Weights of a small multi-label audio tagger.
Model: 1.38M parameters, norm batchnorm, activation relu, depths [12].
Data: trained on short read English sentences (LibriTTS-R), 26041 training examples, 81.6 epochs.
Rows from block 4, named by matrix and row number. Each number is 128 + 32 x the weight over its row's rms, rounded and kept within 0 to 255. All counts start at 0. After the name is the row's rms in percent of the matrix's.
# c10: first pointwise conv (model.blocks.4.c1.0.weight, 192x192x1), inputs 0-95
c10.8 102 [ 87 121  69 175 181 123 115 136 163 146 134  99 116 134 103 137 114 118  97  93 173 120 117 134  90 108 146 100 188 117  98 134 114  74  96 129 110 169 188 106  83 195 138 125 137 133 111 134  62 127 125 147 113 110 108 110 137 156  97 127 108  97 108 134 131 164  66 217 185 122 150  54 189 143 109  90 144  87 117 112 194 108 126 168 115 121 127 129 168 210 110 145 132 136 121 152]
c10.9 100 [155 128 105 119 150 192  84 129 128 153 124 130 161  90 133 113 174 118 135 128 146 118 112 142 109 120 115 151 135  34 169  76 186 135  57 117  65  73 141 151 100 141 118 132 106  61 162 105 131 142 183  88 125 171 151  60  88 184 141 104 152 104 127 132 143 149  80 128 141 113 114 124 204 140 201 122 135 130 156 106 117 136 132 123 159 121 121 136 134  87 121 119 194 171 161 187]
c10.10 100 [134 111 152  83 129  77 127 120 183 128 145  94 115 139  96  86 101 123 140 131 225 130 119 112 120 109  76 156  97 175 129  83 142 141 153 102 103 148 147 120 179  88 118 138 137 133  75 110 140 138  84  89 173 141 125  59 104 147 130 142 180 110 101 191 104 160 163  73 159 105  68  68 138 145 135 179 114 135 155 120 100 149 132 147 134 144 202  59 145  74 104 102 141  76 139  97]
c10.11 107 [129  66 139 182 125 105 114 143  84  85 144 124 200 110 149 117 101 124  91 130 117 169 133 125 144  59 123  91  69 116 112 109 144 159 165 147  90 149 106 169 170 171 129 112  89 122 152 169  77 108 140 139 113 124 129  99 104 185 115  98 127 137 145 103 120 160 150 108 125 106 113 151 107 116  56 145 104 139 136 114 137  88 166 195 207 136 129 106 125 134 169  91 105 102 154 110]
c10.12 098 [152 130  64 153 102 138  94 117 133 111 148  94 121 119  98 200 124  95  92 104 180 186 109 143 129 105 108 153  84 141 198 126 143 157 145 118 178 176 104 110 139 176 155 172 111 115 173 105  86 165  88 137 136  77 123 117 210 121 104 137 201 169 135 144  84  89 125 184 140 110 115  97 147 114 104 130 166 159 130 120 118 167 155 149 115 124 150 113 129 150 114 116  64 101 131 102]
c10.13 098 [149  99 116 122 109 159 102 114 110  97 146 143 194  94 108 181  76  96 128 179  87 131 169 130  87 125  99 124 151 139 167 131 152 129 176  64 165 168 150  96 126 130 156 106 158  95  71 144 154 155 143 158 116  64 172 146 119 180 175 143  81 152  95 105  71 150  83 163 181  73 122 149 105 100 129 115 140 169 125 132 153 118 128 119 145  60 136  72 157 158 151 145 162 147  74  76]
c10.14 105 [112  95 111 162  97 189 126 134 111  81 155  93 172 146 124 112 142 121  95 157 126  81  89 117 120 147 101 154  84 138 138  52 110 123 100 215 105 145 166 129  80  80 144 153  86 127  86  94 112 153 120 120 141  92 123 105 107  51 127 101  83 129 162 134 112 175 146 130 142  89  93 132  97 108 166 128 143 150 114  94 204 163 132  83 158 108 118 156 176 171 126 135  42 144 116 167]
c10.15 094 [ 88 119 119 162 152  94  70 102 115 122 151 132  96 118 121 122 115 131 124 136  98 131 129 117  90 105 102 142 164 110 129 141 140 146 182  99 163 175 131 121 188 134 162 188 249 166 128 136 112  67  65 149 136 139  76  60 145 151  74 144  83 135  91 141 154 122 110 107 160  80 123  76  98 124 130 168 147 132 136 112 118  93  91 116 104  83 157  83 106 164 187 134 115 101  92  88]
c10.16 098 [135  54 158 112 117  89 166 146  98 141 179 148 135 131 139 128 199 124  86 132 102 172 150 169 189  86 161 149 176 172 114 170 110 191 192 113 143 105  93 138 128 185 149 107  79 137  76 156 104 122 166 174 107 124  95 130  99 126 100  98 111 144 169 174 100 113 129 145 107 124  99 124  93 164 120 126 107 144 126 127 179 111 128 112 124 113 218  97 111 147 115 144 179 168  94 115]
c10.17 098 [130 177  61 165 109 132 148 169 142  88 171 101 114  68 122  89 140 118 117 203 175 194 153 118  79 183 169  99 148 185  99 136 122 125 110 163 144 168 120 117  78 110  90 121  87 107 184 133 104  91  75 167 175 125 110 120 137 134 154 103 175 102  96 158 119 118  86 204 130 101 139 170  79 143 157 107 123 152 150 142 166 109  85 150 129 162 166 142 121 115 151 142 125 120 112 144]
c10.18 090 [124  84 101 158 143 166 138 163 121 149  99  99  58 148 175 103 153 165 145 121 102  85  81 131 110 140 116 131 176  71 108 124 126 106 105 115 126 103 125 121  94 118 135 111  96 158 110 125  67 124 155 159 135 127 107 134 136 151 169 120 110 219 107 128 130 151 135  40  93 212 138  79  55 107 137 114  90 143 151  78 128 139 131  84 158 132 108 134 119 141  98 118 152 136  55 106]
c10.19 095 [167 126 136  73 133 191 119  93 151  93  90 120  88 119 136 164 149 100 163 136 141 110 158 155 127  60  99  81 113 122 166 164  95 129 129 142 158 177 104 108 110 141  73  86 132 164 143 130 130 118 113 137 136  99 171  97 138  39  79 104 131 142  83 180 129 129 130  92 113 162 168 172 133  47 121 128 147 131 102 192 135 178 139 155 105 154 123  91  63 142 147 104 132 142 147  80]
c10.20 103 [105 147  67  81  98 131  90  93 127 113 122 115 145  99 114 142  94 138 118  85 124 163 113 121 150 168 156 109  84  82 117  99 111 117 133 101 108 115 165 103  89 109  99 177 116 103 125 146 126 168 203 176 131  87 165 111 130 147 146 173  68 125 176 105 130 155 158 108 141 152  75 111 148 182 121 121 112 117 149 170  69 127 148 104 157 129 136 131 136 108  96 198 154  80 115 144]
c10.21 092 [102 184 124 122  96 142 136 183 130 138 113 195  99  71  93 138 143 150 175 190 104 123 191 165  99 107 118 136 170  71 154 142 156 136  78  98 169 123 128 108 120 128  98 136 158 103 121 121 121  59 151 108 163 170 101 173 116 139  88 146 124  65 116 143 202 180 138  97 171  64 120 153  69 121 142 178 128 166 137 115 158 151 142 207 167 124  99 140  89 124 130 115 154 128 126 116]
c10.22 106 [137 110 111 105 184 125 142 168 116  97  93 164 135 103 155  50 129 132  97 134 144 120 108  67 169  75 114  92 126  65 156 143 121 165 133 102 128 125 139 165 113 118 171 199  87 107 119 127 144 142  90 147 156 127 167 158  82 122 153 115 125 108 105  97  96 102 122 172 121 174 125 152 133  71  75  91 134 125  90 107 156 185 129 104  77 106 119  83 154 143  92  84 114 142 134 103]
c10.23 096 [ 87  25 106  80 171  48 142  67 115 117 154  86  83  99 118 112 141  98 112 161 130 134 166 120  92 141 165 116  89  72 143 114 118 158 144  88 113 136 120 179 146 147 156 128 149 134 144 126  83  85  91 148 134 130 129 120 169 185 164 120 127 174 168 155 129 117  76 106 114 106 168  85 115 129 108 113 136 124 122 162  69 173  94 127 128  88 102  65 153 136 146 141 128 126  84 110]
c10.24 094 [ 99 140  88  93 142 112 143 105 164 189 122  96 137  90 128 142 148 149 127  81  98 133 159  95 141 102 161  83 105 128 101 138 153 132 146 152  90 135 125 146 155 105  76 108 141 105 122 171 121  86 119 123 165 148 102 216 127 170  82 172 140 110 105 149 105 142 143 154 131  80  94 108 110 159 148 102 113 118 173 148 187 191 211  97 159  68 161  82 116 132 141  51  99  86 101 115]
c10.25 095 [132 153 153 154  69 152 140 139 129  81 145 176  92 175 175 143 139 108 108 118 153  93 174 164 171  59 112 128 132 127 144 127 111  97 117 117 137  53 143 101 152  85 160 164 120 128  85 104 169 113 159 134 116 156  96 213  95 113 129 140  86 116 111 179 163  96 152  95 119 155 132 126 165 148  94 151 187 139 161 150  81 110 128 149 111 141 102  92  67 173 141 178 122 139 241 164]
c10.26 103 [127 122  69 163  94  85 119 151  86  92 147 160 137 161 116 174 103 114  91 115  80 117 107 138 130 155 150 142 114  83 237 100 163 137 126 119 165 191 103 137 170 123 184 116 116 124 151 129  73 171 121 140 168 137  92 141 184 125 129 129 108 152  97 136 123 104  67 119  69 100 107 136 154 168 107 128 167 133 166 132 139  95 155 155 145 162 126  93 118  99 147 158  92  55 177 136]
c10.27 106 [ 92 125 139 105 113 150 147 126 142 112 148 137  78  94 144 140  73 102 128  57  93  77 128 157  80 120 103 136 103 126  64  72 154  70  71  83 153 176 133 130 112 190 124 136  59 128 183 121 128 133 136 101 117 198 172 148 183 107 165 119 179 151 160 175 161 154  98  71 171 130 112 156 134  75 134 142  87  90 115 116 140 110 240 101 140 114  94  67 124 114 166 149 132 145 106 169]
c10.28 099 [193 162 150  96  95 121 121 159 112  95 155  96 158  98 123 108 155 144 116 123 200 144 156  61 130  69 124 166 150 123 126  75 134 132  83  62  85 167 139  75 173 161  68 133 181 128 160 128  50 163 165 195  94 170 123  74 151 178 135 102 134 162 208 136 166 149 133 100 115 179  83 102 161 114 145  93 123 139 135  93 126 115 137  89 106 104 105  94 147 140 159 132 125 154 168 125]
c10.29 097 [189 190 127 133 112 152 138  98 165 183 178 165 176  81 138 204 100 127 135 185 136 150 139  85  63 130 132 149 135  72 117  79 142 147 145 113 150 118 117  89 140  67  83  85 128 170  72 156 125 105  94 108  72 164 113  82  66 146 131 131 115 118 151 165 101 161 123 162 170 120 122 161  93 125 152 144  95  90 116 131 141 100 115 152 133  93  64 117 116 159 135  99 125 107 118 103]
c10.30 100 [ 67  82  81 150 117 107 140 122 174 123  92 137  68 169  71 129 110 125 162 173  97 119 141  76 188 108  93 118 157  91 138  94  73  43  20 127 122 189  95 130 139 166 182 128 124 112 174 146 124 121 144 151  84 167 133 114 142  90 156 155 125 144 101 122  56 158  59  88  92  65 110  80 115 148 122 116  70 128 136  76  94 171 167 158  98 100 179 110  97 127 130 149 148 137 128  97]
c10.31 101 [138 167  70 158 104 163 127 138  76  68 105 141 174 103  51 186 158 130 188 203 171 127 127 141 119 145 153 101 106 160  99 138 108  96  89 139 161 156  80 129  82 109 139 135 188  68 147 107 129 167 121 105 122  99  67 104 113  71 162 142 140 119 140 165 120 126 144  99 141  89 187 167 167 167  94 122 134 159  99 151 112 139  87 111 184 147 121 129 116 158  67 132 160 102 128 193]
c10.32 092 [146 106 150 135  99 139 118 125 106 116 148 122  97 127 105 102 169 106 181 193 122 180 143  27 140 130 128  82 106 139 195 124 132 141  77 158 168 151  60 104 205 122 141 129 116 123 132 126 109 110 147  75 123 130 174  55  97 155  86  95  62 134 145  75 152 106 175  90 131 110 123 106 129 118 118 128 118 162 149 118 139  80 168 157 145 155 156 158 102  79 181  66 130 108 154 127]
c10.33 099 [127 170 122 154  91 168 136 201 162 181 123 113  81 136 138 106 101 194 135  80 130 117 170  76 100  97  93 139 166 128 123 176 132 138  63  53 122 157 116  65 126 152 143 127 136 140 143 172 130 147 179  75 131  99  82 195 133 112  65 132 103 109 137 104 124  91  89 157 185 185 152 130  90 148 165 113 109 199 117 125 132 167 145 185 154 171 139 131 110  86  96 115 159 144  87 125]
c10.34 103 [143 150 136 133 147 128 135 100 101 110 119 138  98 125 128 138 127 148  38 176 150 194 164 120  57 119 136 116 202 101 109 136 111 114  33 122  79 129 125  76  54 147 157  55 130 152 179 117 164 137 148  73 143 121 153 185 126 175  95 148  96 102 165  97 127 142 121  54 124 112 126 219  97 151 133  86  87 143 128 105 141 152 138 178 178 183 156 140 122 178  92 212 161 126 129 118]
c10.35 105 [126 135 127 187 199 153  91 174 115 147 141  73 133  67 140 108 154 125 136 141 134 138 182 140 132 124 123 138 185 147 129 137 170  93 149 132  65 170 152  97 101 102 154 158 114 169 118 126 122 154 114 123 190 170 137 164 161 102  92 161 113 172 128  76 133 117  88  66 188 138  72 150 183 180  76 131 116 183 137 121 128 117 148 123  71 125 113 102 123 169 110 112 182 116 110 105]
c10.36 097 [123 138 193 151 126 174 152 195 172  69 143 154  94  98 127 150 164 163 101 126  81 156 127 103 104 136 177 112  90 138 154 204 118 111 160 155 192  97 120  67 169 144 124 151 110 185 110 114 107  98 111 151  88 133  81 111 158 120  78 174 157  92 133 136  78  98 114 165  89 196 147 167 158 152 103 124  83  78  69 113 152 142 113 140 127 142 111 150 135 112 125 186 173 124 173 146]
c10.37 100 [ 75 137 140 104 131 112 205  87 145  48 132 153  78 135  50 149 114  59 141 177 181 129 124 130  95 169 153 119 163  93 167 182 105 156 155 149 123 115 117 115 121 136  90 113 141 108  98  89  98 122 123 199 123 162 105 127 153 117 157 217  74 111 135  88 135 160 140 128 181  94  92 129 181 164 176 147 123 117 119  92  77 143 124  58 108 121 124 168  89 191 157 105 118 128  85 149]
c10.38 096 [148 103 119 224 174 161 113 128 106 125 117 178 146 157 151 101 150 106 123  96  55 151 125 160 163 160 151 137 153 169 147 119 119 151 141  87 108 160  80 132  85 117 176 131 168  91  86 145 128 164  81 127 164  76 108 152 134 177 120  99 107  69 160  91 105 144  97  94 119 123 124  92  78 182 150 141 164 143 108 183  57 139 105  70 170  96 118 100 150 137 156 157 138 136 139 109]
c10.39 095 [174  85 120  85  98 144 128 218 156 100 136 142 157 142 158 115 154 130 119 120 118 115  89 132  95  88  97 170 133 125  81 106 201 139 159 159 131 116  99 110 124 158 184 159 124 149 100 139 147  93 126  96  95 163 145 188 175 143 133 154  97 137 123 145 130  89 123 163 101 161 117  88 174 170  97 110 134 126 166 107 109 147 109 147 154 136 124 124 103  95 167 177 117 119 120 153]
c10.40 099 [150 151 161 107 141 148 133 132 153 132 164 192 142 138 146 124 107  53 149 126 134 159  72  71  99 139 135  55 165  81 121 192 162 139 110 132 124 132  93 128  86 109 139 123 113 176 111 157 121 171 177 146 121 107 153  78 159 165 133 144 113 126  97  78  80 166  31 111 102  91  96  89 162 124 209 139 142 129 134 140 128 133 106 140 169 202 104 173 131 125 154 172 152 132 108  95]
c10.41 094 [111 150 129 113 146  79  96 122 122 158  98  75 117 164 153 122  93  91 131 138 164  97 131  49  88 145 151 147 149 155 136 118 116  53 144 121 102 126  53  82 132 103 214 131 118 112 165 119 131 129 162 109 144 123 134 160 167 155 128 139 154 138  75 176 147 161 112 143 150 126  99 147  88  93 101 111 178 125 139 143 168  61 152 136 104 119 117 162 193 148 113 155 103 142 157 119]