Weights of a small multi-label audio tagger: 81.6 epochs.
Rows from block 2, named by matrix and row number. Each number is 128 + 24 x the weight over its row's rms, rounded and kept within 0 to 255. All counts start at 0. After the name is the row's rms in percent of the matrix's.
# mid20: scale 3 width-3 conv, dilation 4 (model.blocks.2.mid.2.0.weight, 48x48x3), inputs 0-47, a 3 kernel for each
mid20.10 105 [151 154 124 143 127  64 156 132 138  89 130 103 124 117 114 123 145 138 141 104  95  96 166 158 154  99 145 130 137  85 148 126 143  98 139 172 106 113 123 115 148 124 120 100  77 111 178 111  97 139 131  86 132 114 119  92 139 136 123 137  81 137 110 134 135 113 134 133 160 105 155 117 152 147 144  60 145 137  99 106 109  91 129 138 132 161 132 150 143  99 135  93  99 122 138 113 112 124 190 143 117 121 104 100 103 164 123 114 167 141 148 151 156 128 160 156 153 136 131 151 147 129  99 153 127 162 120 142  86 116 165  98 117 124  95  89 149 110 124 148 129 119 163  89]
mid20.11 098 [152 105 129 111 163  91  91 152 146 166 116  99 123 116 142 208  76  96 108 135 131 132 111 131 152 161 160 131 143  98  89 132 120 124 175 154 139  96 157 171 126 144 140 116 107 147 124 141 127 186 139 125 123 112 113 111 156 145 126 183 110 120 134  96  94 120 138 133 139  93 119 126 144 129  88 118 143 178  82 115 142  76  90 108 100 149 125 105 146 131 116 131 154 134 148  69 158 124 133 106 135 139 111 118 110 125 129 127 144 138 131 136 141 105 133 134 126 172 146 110 150 111 155 135 138 158 153 119 142 135 123 118  95 128 114 149 117 139 155 112  94 191 119 144]
mid20.12 097 [137 111 110 147 135 179 140 127 108 141 106 130 111  88 101 114 131 134 151 145  87 110 144 130 109 139 139 136 152 117 147 125 132 130 129 100 119 109 149 118 150 129 170 157 117 100 105 193 130 143 118 116 153 132  88 145  98 141 133 117 128 121 147 143 143  88 107 133 137  98 150 124 140 131 154 129 122  68 117 140 203 107 110  98  96  70 187 135 131 143 134 117 135 170 113 157 149 101 109  69 168 197 134 133 108 113 130 155 127 156 127 165  97 120 136 140 112 159 110 136 105 126 130 117 111  96 143 147 129 125 109 105 103 116 103 133 128 156 171 133 160 122 165 107]
mid20.13 101 [113 119 139 135 121 109  77 102 122 159 151 117 119 126 117 120 147 151 124 129 111 117 141 114 125 166 142 114 125 125 144 162  89  82 155 101 138 160 132 169 143 153 110 129 135 101 140 137  96 135 110 125 143 178 110  72 130 162 109 112 118 169 144 102 115 135 132  79 108 145 112 126 117 134 133 151 113 179 126 158 160 137 141 105 135 117 111 125 137 148  92  97 134 143 130  89 148 118 152 129 148  85 121 111 104 164 149  96  84 113 101 141  67 106 138 143 100 129 112 147 162 193 148 121 147 134 112 157 110 120 105 141 135 175 151 107 165 143 137 177  87 137 141  93]
mid20.14 099 [ 85 145 195 136 112 110 101 155 163 164 103 139 112 123 143  78 110 146 148 177 133 126 146 127 148 143 127 125 129 139 122 121 146 152 115 106 160 147 126 104 147 135  80 121 118 164 128 147 136 117 200 105 153 136 165 112 166 155 123 118  98 118 161 154 131 120 116 119 118 139 108 106 136 132  95 180 129 136 135 119 154 148 156 142 116 111  94 124  88 119 115  98 107 130 131 116 121  97  98  91 149 124 137  99 139 145  96 101 110 118 152 182 145 101  90 161 142 140  97 110 144 122 105 123  99 113 145 135 124 163 133 160 105 131 108 140 173 109 152 106 173 139 151  89]
mid20.15 100 [138 115 145 118 118 141 100 143 112 129 157  74 132 113 103 105 125 102 121 125 135 163 158  64 111 134 135 101 122 115  93 116 115 110 120 121 162 110 109 130 106  97 141 126 159 153 136 118  81 136 141 119 115 122 107 168 112 105 181 119 174 117 148 131 128 119 138 143 105 107 126 139 127 152 105 148 119  86  83 143 153 118 137 135 143 183 119 161  90 121 150 139 118 149  95 121 142 141  99 102  96 132 106 112 101 110 143 102 142 145 105 136 110 159 159 119 108 181 113 174 142  99 122 130 144 172 179 115 118 164 194 121 147 125 152  87 146 119 119 132 169 147 164 136]
mid20.16 098 [ 89 165 158 136 115 104 142 137 109  99 180 131 148  97 104  86 148 105 141 119 153 128 120 171 161 142 137 104 136 104  97 174 117 110 134  84 131 156 100  88 139 146 106 144  89 163 129 114 102 154 147 121 112 150  98 118 123  95 143 163 135 142  87 113 158 150 108 168 144 114 122 124 118 122 162 116  91 109  91 130 131  89 111 142 132 112 132  81 127 127 104 132 141 128 137 163 132 115 112 137 128  93 111  96 152  91 140 112 125  97 179 118 131 149 114 162 106 110 127 128 114 100 135 119  88 132 158 127 124 149 147  82 106 145 136 171 142 114 114 127 133  72 183 106]
mid20.17 099 [123 126 110 160  95 139 190 129 119 112 126 119 153 140 168  97 116 111 125 170 123 135 153 134  87 122 163  85 109 118 151 136 125 124  96 129  77 135 124  60 130 138 163 159 118 118 146 102 115 131 147 100 119 113 120 172 134 114 163 123 126 136  93  96 116 152  85  99 136  94 133 131 121 115 103  81 116 188 147 130 152 109 121 138 139 128 152 181 165 146 161 143 141  97 115 141 124 163 122 132 111 139 185 143 121 122 130 130 147 117 124 136 139 110 158 143 134 189 159 152 133  97  85 161 126 117 110 147 124 155 132 167 107 115 135 137 129 137 168 113 164 112 116 124]
mid20.18 100 [173 130  84 104 117 135 163 129 132 113 134 100 115 110 146 108 131 111 124 112 107 142 141 105 155 142 111 142 116 143 155 104 131 175 145  84 199 102 121 118 105 148 154 110 178 135 129 174  89 142 140 161 139 120 190 134 117 158 138 126 123  96 113 140 125 128 137 120 130 123 126 138 156 126 160 160 146 104 154 144 118 116 118  78 102 136  87 155 119 131 158  94 110 105 126 174 148 118  79 107 102 194 145 148 176 113 118 151 113 116 123  98 118 110 142  97 141 121 110 138  87 128 110 127 165 115 120 175  99 142 139 132 120  92 118 103 147 129 136  93 141 144 139 120]
mid20.19 101 [138 132 109 146  88 159 151 112 115  85 123 125 134 147 168 147 141 173 110 146 127 114 136 132 154 110 200 115  83 123 100 106 115  84 143 128 121 121 113 101 127 112 122 125 118 145 123 156 124 138 114 158 112 136 149 175 133 179 175 160 148 125 110 127 119 118 167 137 167 140 114 101 143 177 117 111 126 111 172 115 141  97 149 122 121 108 162 135 110 116 146 109 106 156 135 101 112 118  98 166 146 133 159 121 141 162 137 143  99 144  96 170 139  95  81 135 169 140 120 162 114 116 101 100 142 139 122 126 112 122 171  92 100 150  62 133 152 112 121 101 140 133 128 109]
mid20.20 101 [ 92 134 117 124 120 122  93 137 136 120 126 139 148 127 125 120 155 124 163 136 136 171 105 134 131 120 149 121  98 101 125 121 133 132  96 134 157 144 115 104 137 110 102 151 128  97 141 144 148 125 132 125 130 107 133 149 119 132 118 122 153 120 142 116 122  81 158 128 128 122 119 117 125 164 125  99 143 126 128 145 146 112  95 141 122 167 152 115 105 104 155 110 124 115 141 193  70 118 140 104 129 160 143 124  96 112 154 191 152  91 186 110 136 125  89 153 116 233  96 119 104 121 110 159 130 119 188 168 136 111 102 124 120 122 125 139 115 120 190 126  79 147 147 130]
mid20.21 099 [117 111 161 121 173 144 181 143 123 111  87  92 137  97  83 136 101 137  79 150 149 174 125 162 134 133 175 113 131 128 120 105 137 133 108  67 123 127 104 103 138 142 107 126 158 145 119 116 147 116 147 126 129 117 131 113 137 129 127 133 110  98 130 132 147 119 105 154 131 182 131  89 147 143 157 105 137 130 132 139 110 106  91  90 140 120  82  99 104 162 151 135  73 129 147 154 104 131 120 143 105 145 158 143 107 125 128 142 125 109 103 122 155 147 155 112 118 145 124 125  83 151  79 122 131 147 146 119 141 135 160 132 119  69  94 116 142 146 173 143 163 119 143 195]
mid20.22 104 [191 167 140 120 159 100  89 173  86 132 105 105 123 120 119 131 124 121  82 137  96 108 146 112 145 181  99 152 121 133 131 136 160 144 121 129 101 120 125 126 130 129 167 122 115 110 124 137 129 121 121 141 112 152 121 167 137 135 113 117  88 126 145 134 121 105 127 152 118  95 103 122 185 109 102 143 128 109 122 114 118 126  98 152 115 127 160  82 122 127 166 139 133 170 100 108 177 162  83 158 124 206 126 142 118  93 128 127 105 145 145 144 143 130 128 169 138 115  94  89 121  89 123 109 137 130  94 150 140 147 157 106 121 106 132 200  98 133 139 133 113 144 130 145]
mid20.23 097 [106 132 168 120  99 150 136 156 114 142 130  93  97 110  87 127 143 125 103 153 119 104 116  95 156 116 126 133 139 152 113 190  67 132 111 134 128 111 206 170 170 122 147 108 120 155 120 105 148 110 158 108 152 160 114 119 145 104 124 136 105 140 150 119 117 140 158 165 106  99 136 156 135 128 135 164  95 127  52 111 120 112 149 112  92 149 117 118 121 157 117 155 160  97 108 118 142 157 129 118 137 131  91 127 108 133 124 137 118 153 119 128 120  85 108 115 156 147 133 116 156 101 118  97 131 109 120 197 114 112 150 118 147 136 174 167 103 149 113 126 129 134 113 119]
mid20.24 100 [111 165 141 104 162 152 163 143 140 130 144 112 132 109 118  86 132 130 103 160 137 152  86 115 120  96 146 133  97 124 114 163 141 151 142 106 131 156 165 134 106 134 163 135 119 119 137 114 122 172 145 107 125  99 127 144 129 150 129 136 132  82 122 148  92 141 126 103 137 129 119 121 152  91 159 106 118 168 132 125 127  87 137  93 162 148 117  91 110 130 123 165 173 119  97  71 124 123 100  93 109  79  92 112 130 135 144  94 124 128  99 136 163 165 170 111 152 168 137 119 130 140 126 177 101  95  91 167 147  92 154 100 137 163 103 130 136 135 165 112 115 106 167 133]
mid20.25 096 [100 106 109 133  99 169 141 117  85 106 124 122 117 164 137 126  78 132  99 110 124 141  93 158  88 112 122 117 141 120  79 155 136 114 118 141  49 136 148 129 130 141 106 109 141 138 128 146 133 137 125 138 150  80  95  96 179 106 134  89 145  90 178 125 151 145 154 112 129 103 152 153 122  91 119 108 101 175  97 114  80 110  93 173  93 121 129 151 131 159 110 111  93 117 119 161 138 162 129 110 168 111 139 158 143 142 139 148 152 114 154 102 138 149 163 134 117 148 127 120 154  90 126 161 145 137 122 153 116 118 136 122 121 153 122 139 139  84 101 148 146 147 137 135]
mid20.26 101 [121 147 143 136  69 132 162 107 154 112  89 139 155 107 123 138 114 118 134 154 173 172 149 106  96 154 149 165 145 143 100 121 127  83 120 116 163 133 133 141 170 148 127 125 124 118 117 115  72 130 161 118 122 111 101 173 123 117 166 152 119 133 147 106 146 113 134 141  56 110 110 134 132 125 133 117 112 105 121 109 146 164 132 115 127 179 102 164 117 125 127 115 131 115 117 108 128 100 124 119 120 105  75 183 161 125 150 143 148 123 142  99 124  90 110 137 175 113 118 108 137 113 116  99 105 120  93 137 127  90 178 115 142 160 105 117 179 128 148  82 122 140 139 109]
mid20.27 095 [112 115 108 157 147  97 103 118  89 166 113 118 142 171 104 125 160 102 131 120 141 141  99 152 152 104 107 108 145 145 133 121 115 101 161 142 131 102 142 150 132  83  73 117 133 115 161 175 181 104 112 170 164 151 105 182 112  91 142 122 156 128 116 124 126 103 133 100 128 126 148 128 126  88  99 134 124  89 143 138 150 101 123  92 136 146 138 111 146 129 121 112  84 124 116 143 122 137 101 150 140  95 167  97 119 120 147 140 127 148 126 112  89 155 176 152 105 106 143 160 130 119  69 147 156 103 107 122 109 115 109 150  88 102 122 111 130 162 101  95 142  98  93 147]
mid20.28 098 [ 91 126 123 125 149 115 101 126 158 152 100 147 113 133 165  86 120 135 121 135 132 168 117 127 160 117 152 120 148  92  94 144 156  97 148  91  96 142  99 140 117  80 105 128  96  99  92 131 139 102 143  96 105 146 137  86 108  83 155 144  99 125 140 128  80 118 151 117 100 130 119  98 128 154 118 139 163 131 109 132 136 109 126 161 135 109  84 136 114 164 108 120 121 145 136 151 132 152 130 120 107 138 107 110 140 147 133 142 130 163 150 113 119 101 106 151 120 125 135 131 115 162 168 131  89 110 166 102 154 116 117 197 198 116  93 157  79 125 136 107  90 157 153 133]
mid20.29 104 [143 132 139 150 119 144 171 132 116  94  85 114 152 144 109 171 112 113 157 136 121 156 144  91  98 148 152  91 111 151 156  80 134 114 113 110 153 122 146 147 110 105  95 133 117 137 116 148 109 133 105 114 111 146 132 120 146  77 139 137 173 117 126 101 145 132  85 125 116 134 151  93 142 124 157 114 113  97 176 133  91 127 117 105 144 135 183 118 128 163 149  96 181 132 127 122 117 121 129 119 111 143 162 122 127 123 145 145  99 109 135 122 139 118 179 112 137 115 114 121 106 145 109 114 100 162 135 132  80 115  82 195 196  84  93 100 129 136 112 107 122 147 107 133]
mid20.30 095 [112 125 129 112 136 120 143 131 109  72 117 142 136 142  96 137 172 167 132 127 181  86 121 104 124 113 131 149 132 150 128 128 115 137 106 117 106 107 135 128 126 119  52 146 154 134 158 105  96 175 151 161 148 119 127 140 139 105 115 126 110 130 118 157 127 185 186 155 165 149  97 170 111 131 168 138 123 119 131 152 143 126 146 133 111 134 102 131  79 125 129 104 167 112 125 110 125 157 103 124 151  94 146 123 137 125 115 100 136 137 119 135 150 182 102 128 158 120  90 103  76 105  91 127 120  91 133 152 148 117 166  83 108 132 123 112 156 137 142 137 116 179 160 139]
mid20.31 102 [142 126 102 101 108 145 143 150  58 136 159  86 136 130  99 169 107  89  97 140 119 160 150 102 124 184 102  86 136  82 131 123 136 131  77 154 150 126 129 148 113 160 122 146 151 111 131 151  96 124 106 131 137 111 104 103 144 141 124 129 154 162 142 114 139  98 130 163  98 119 160 137 114 137 111  67 102 140 132 142 155 159 120 168 107 159 143 152  93  77 136 120 134  89 125 128 117 142 118 145 126 178 134 133  79 103 156 153 118 133 134 158 123 118  85 144 133 147 163 162 128 129 124 135 174  83 122 101 125 113 163 135 135 145 143 138 127 126 133 122 155 110 155 126]
mid20.32 103 [132 104  98 129  93 108  88 164 150  97 150 142 146 135 160 130 126 143  87 114 123 135 138 103 128  89 153  91 106 109 123 139 113 134 129 105 136 129 104 154  76 155 173 145 112 137 184 166 115 104 117 130 121 145 118 121 128 100 101 121 108 112  81  98 119 139 147 105 134 120 116 148  84 110 163 137 138 176 121 160 149 146 143  93 141 114 119 118 111 127 113  89 103 108 142 107 135 104  93 124 142 143 136 109 144 104 157  93 134 127 113 109 161 128 152 143 142 110 146 159 144 155 143 199 144 127 188 137  94 140 119 129 120 162 118  84 139 113 163 172 123 105 173 145]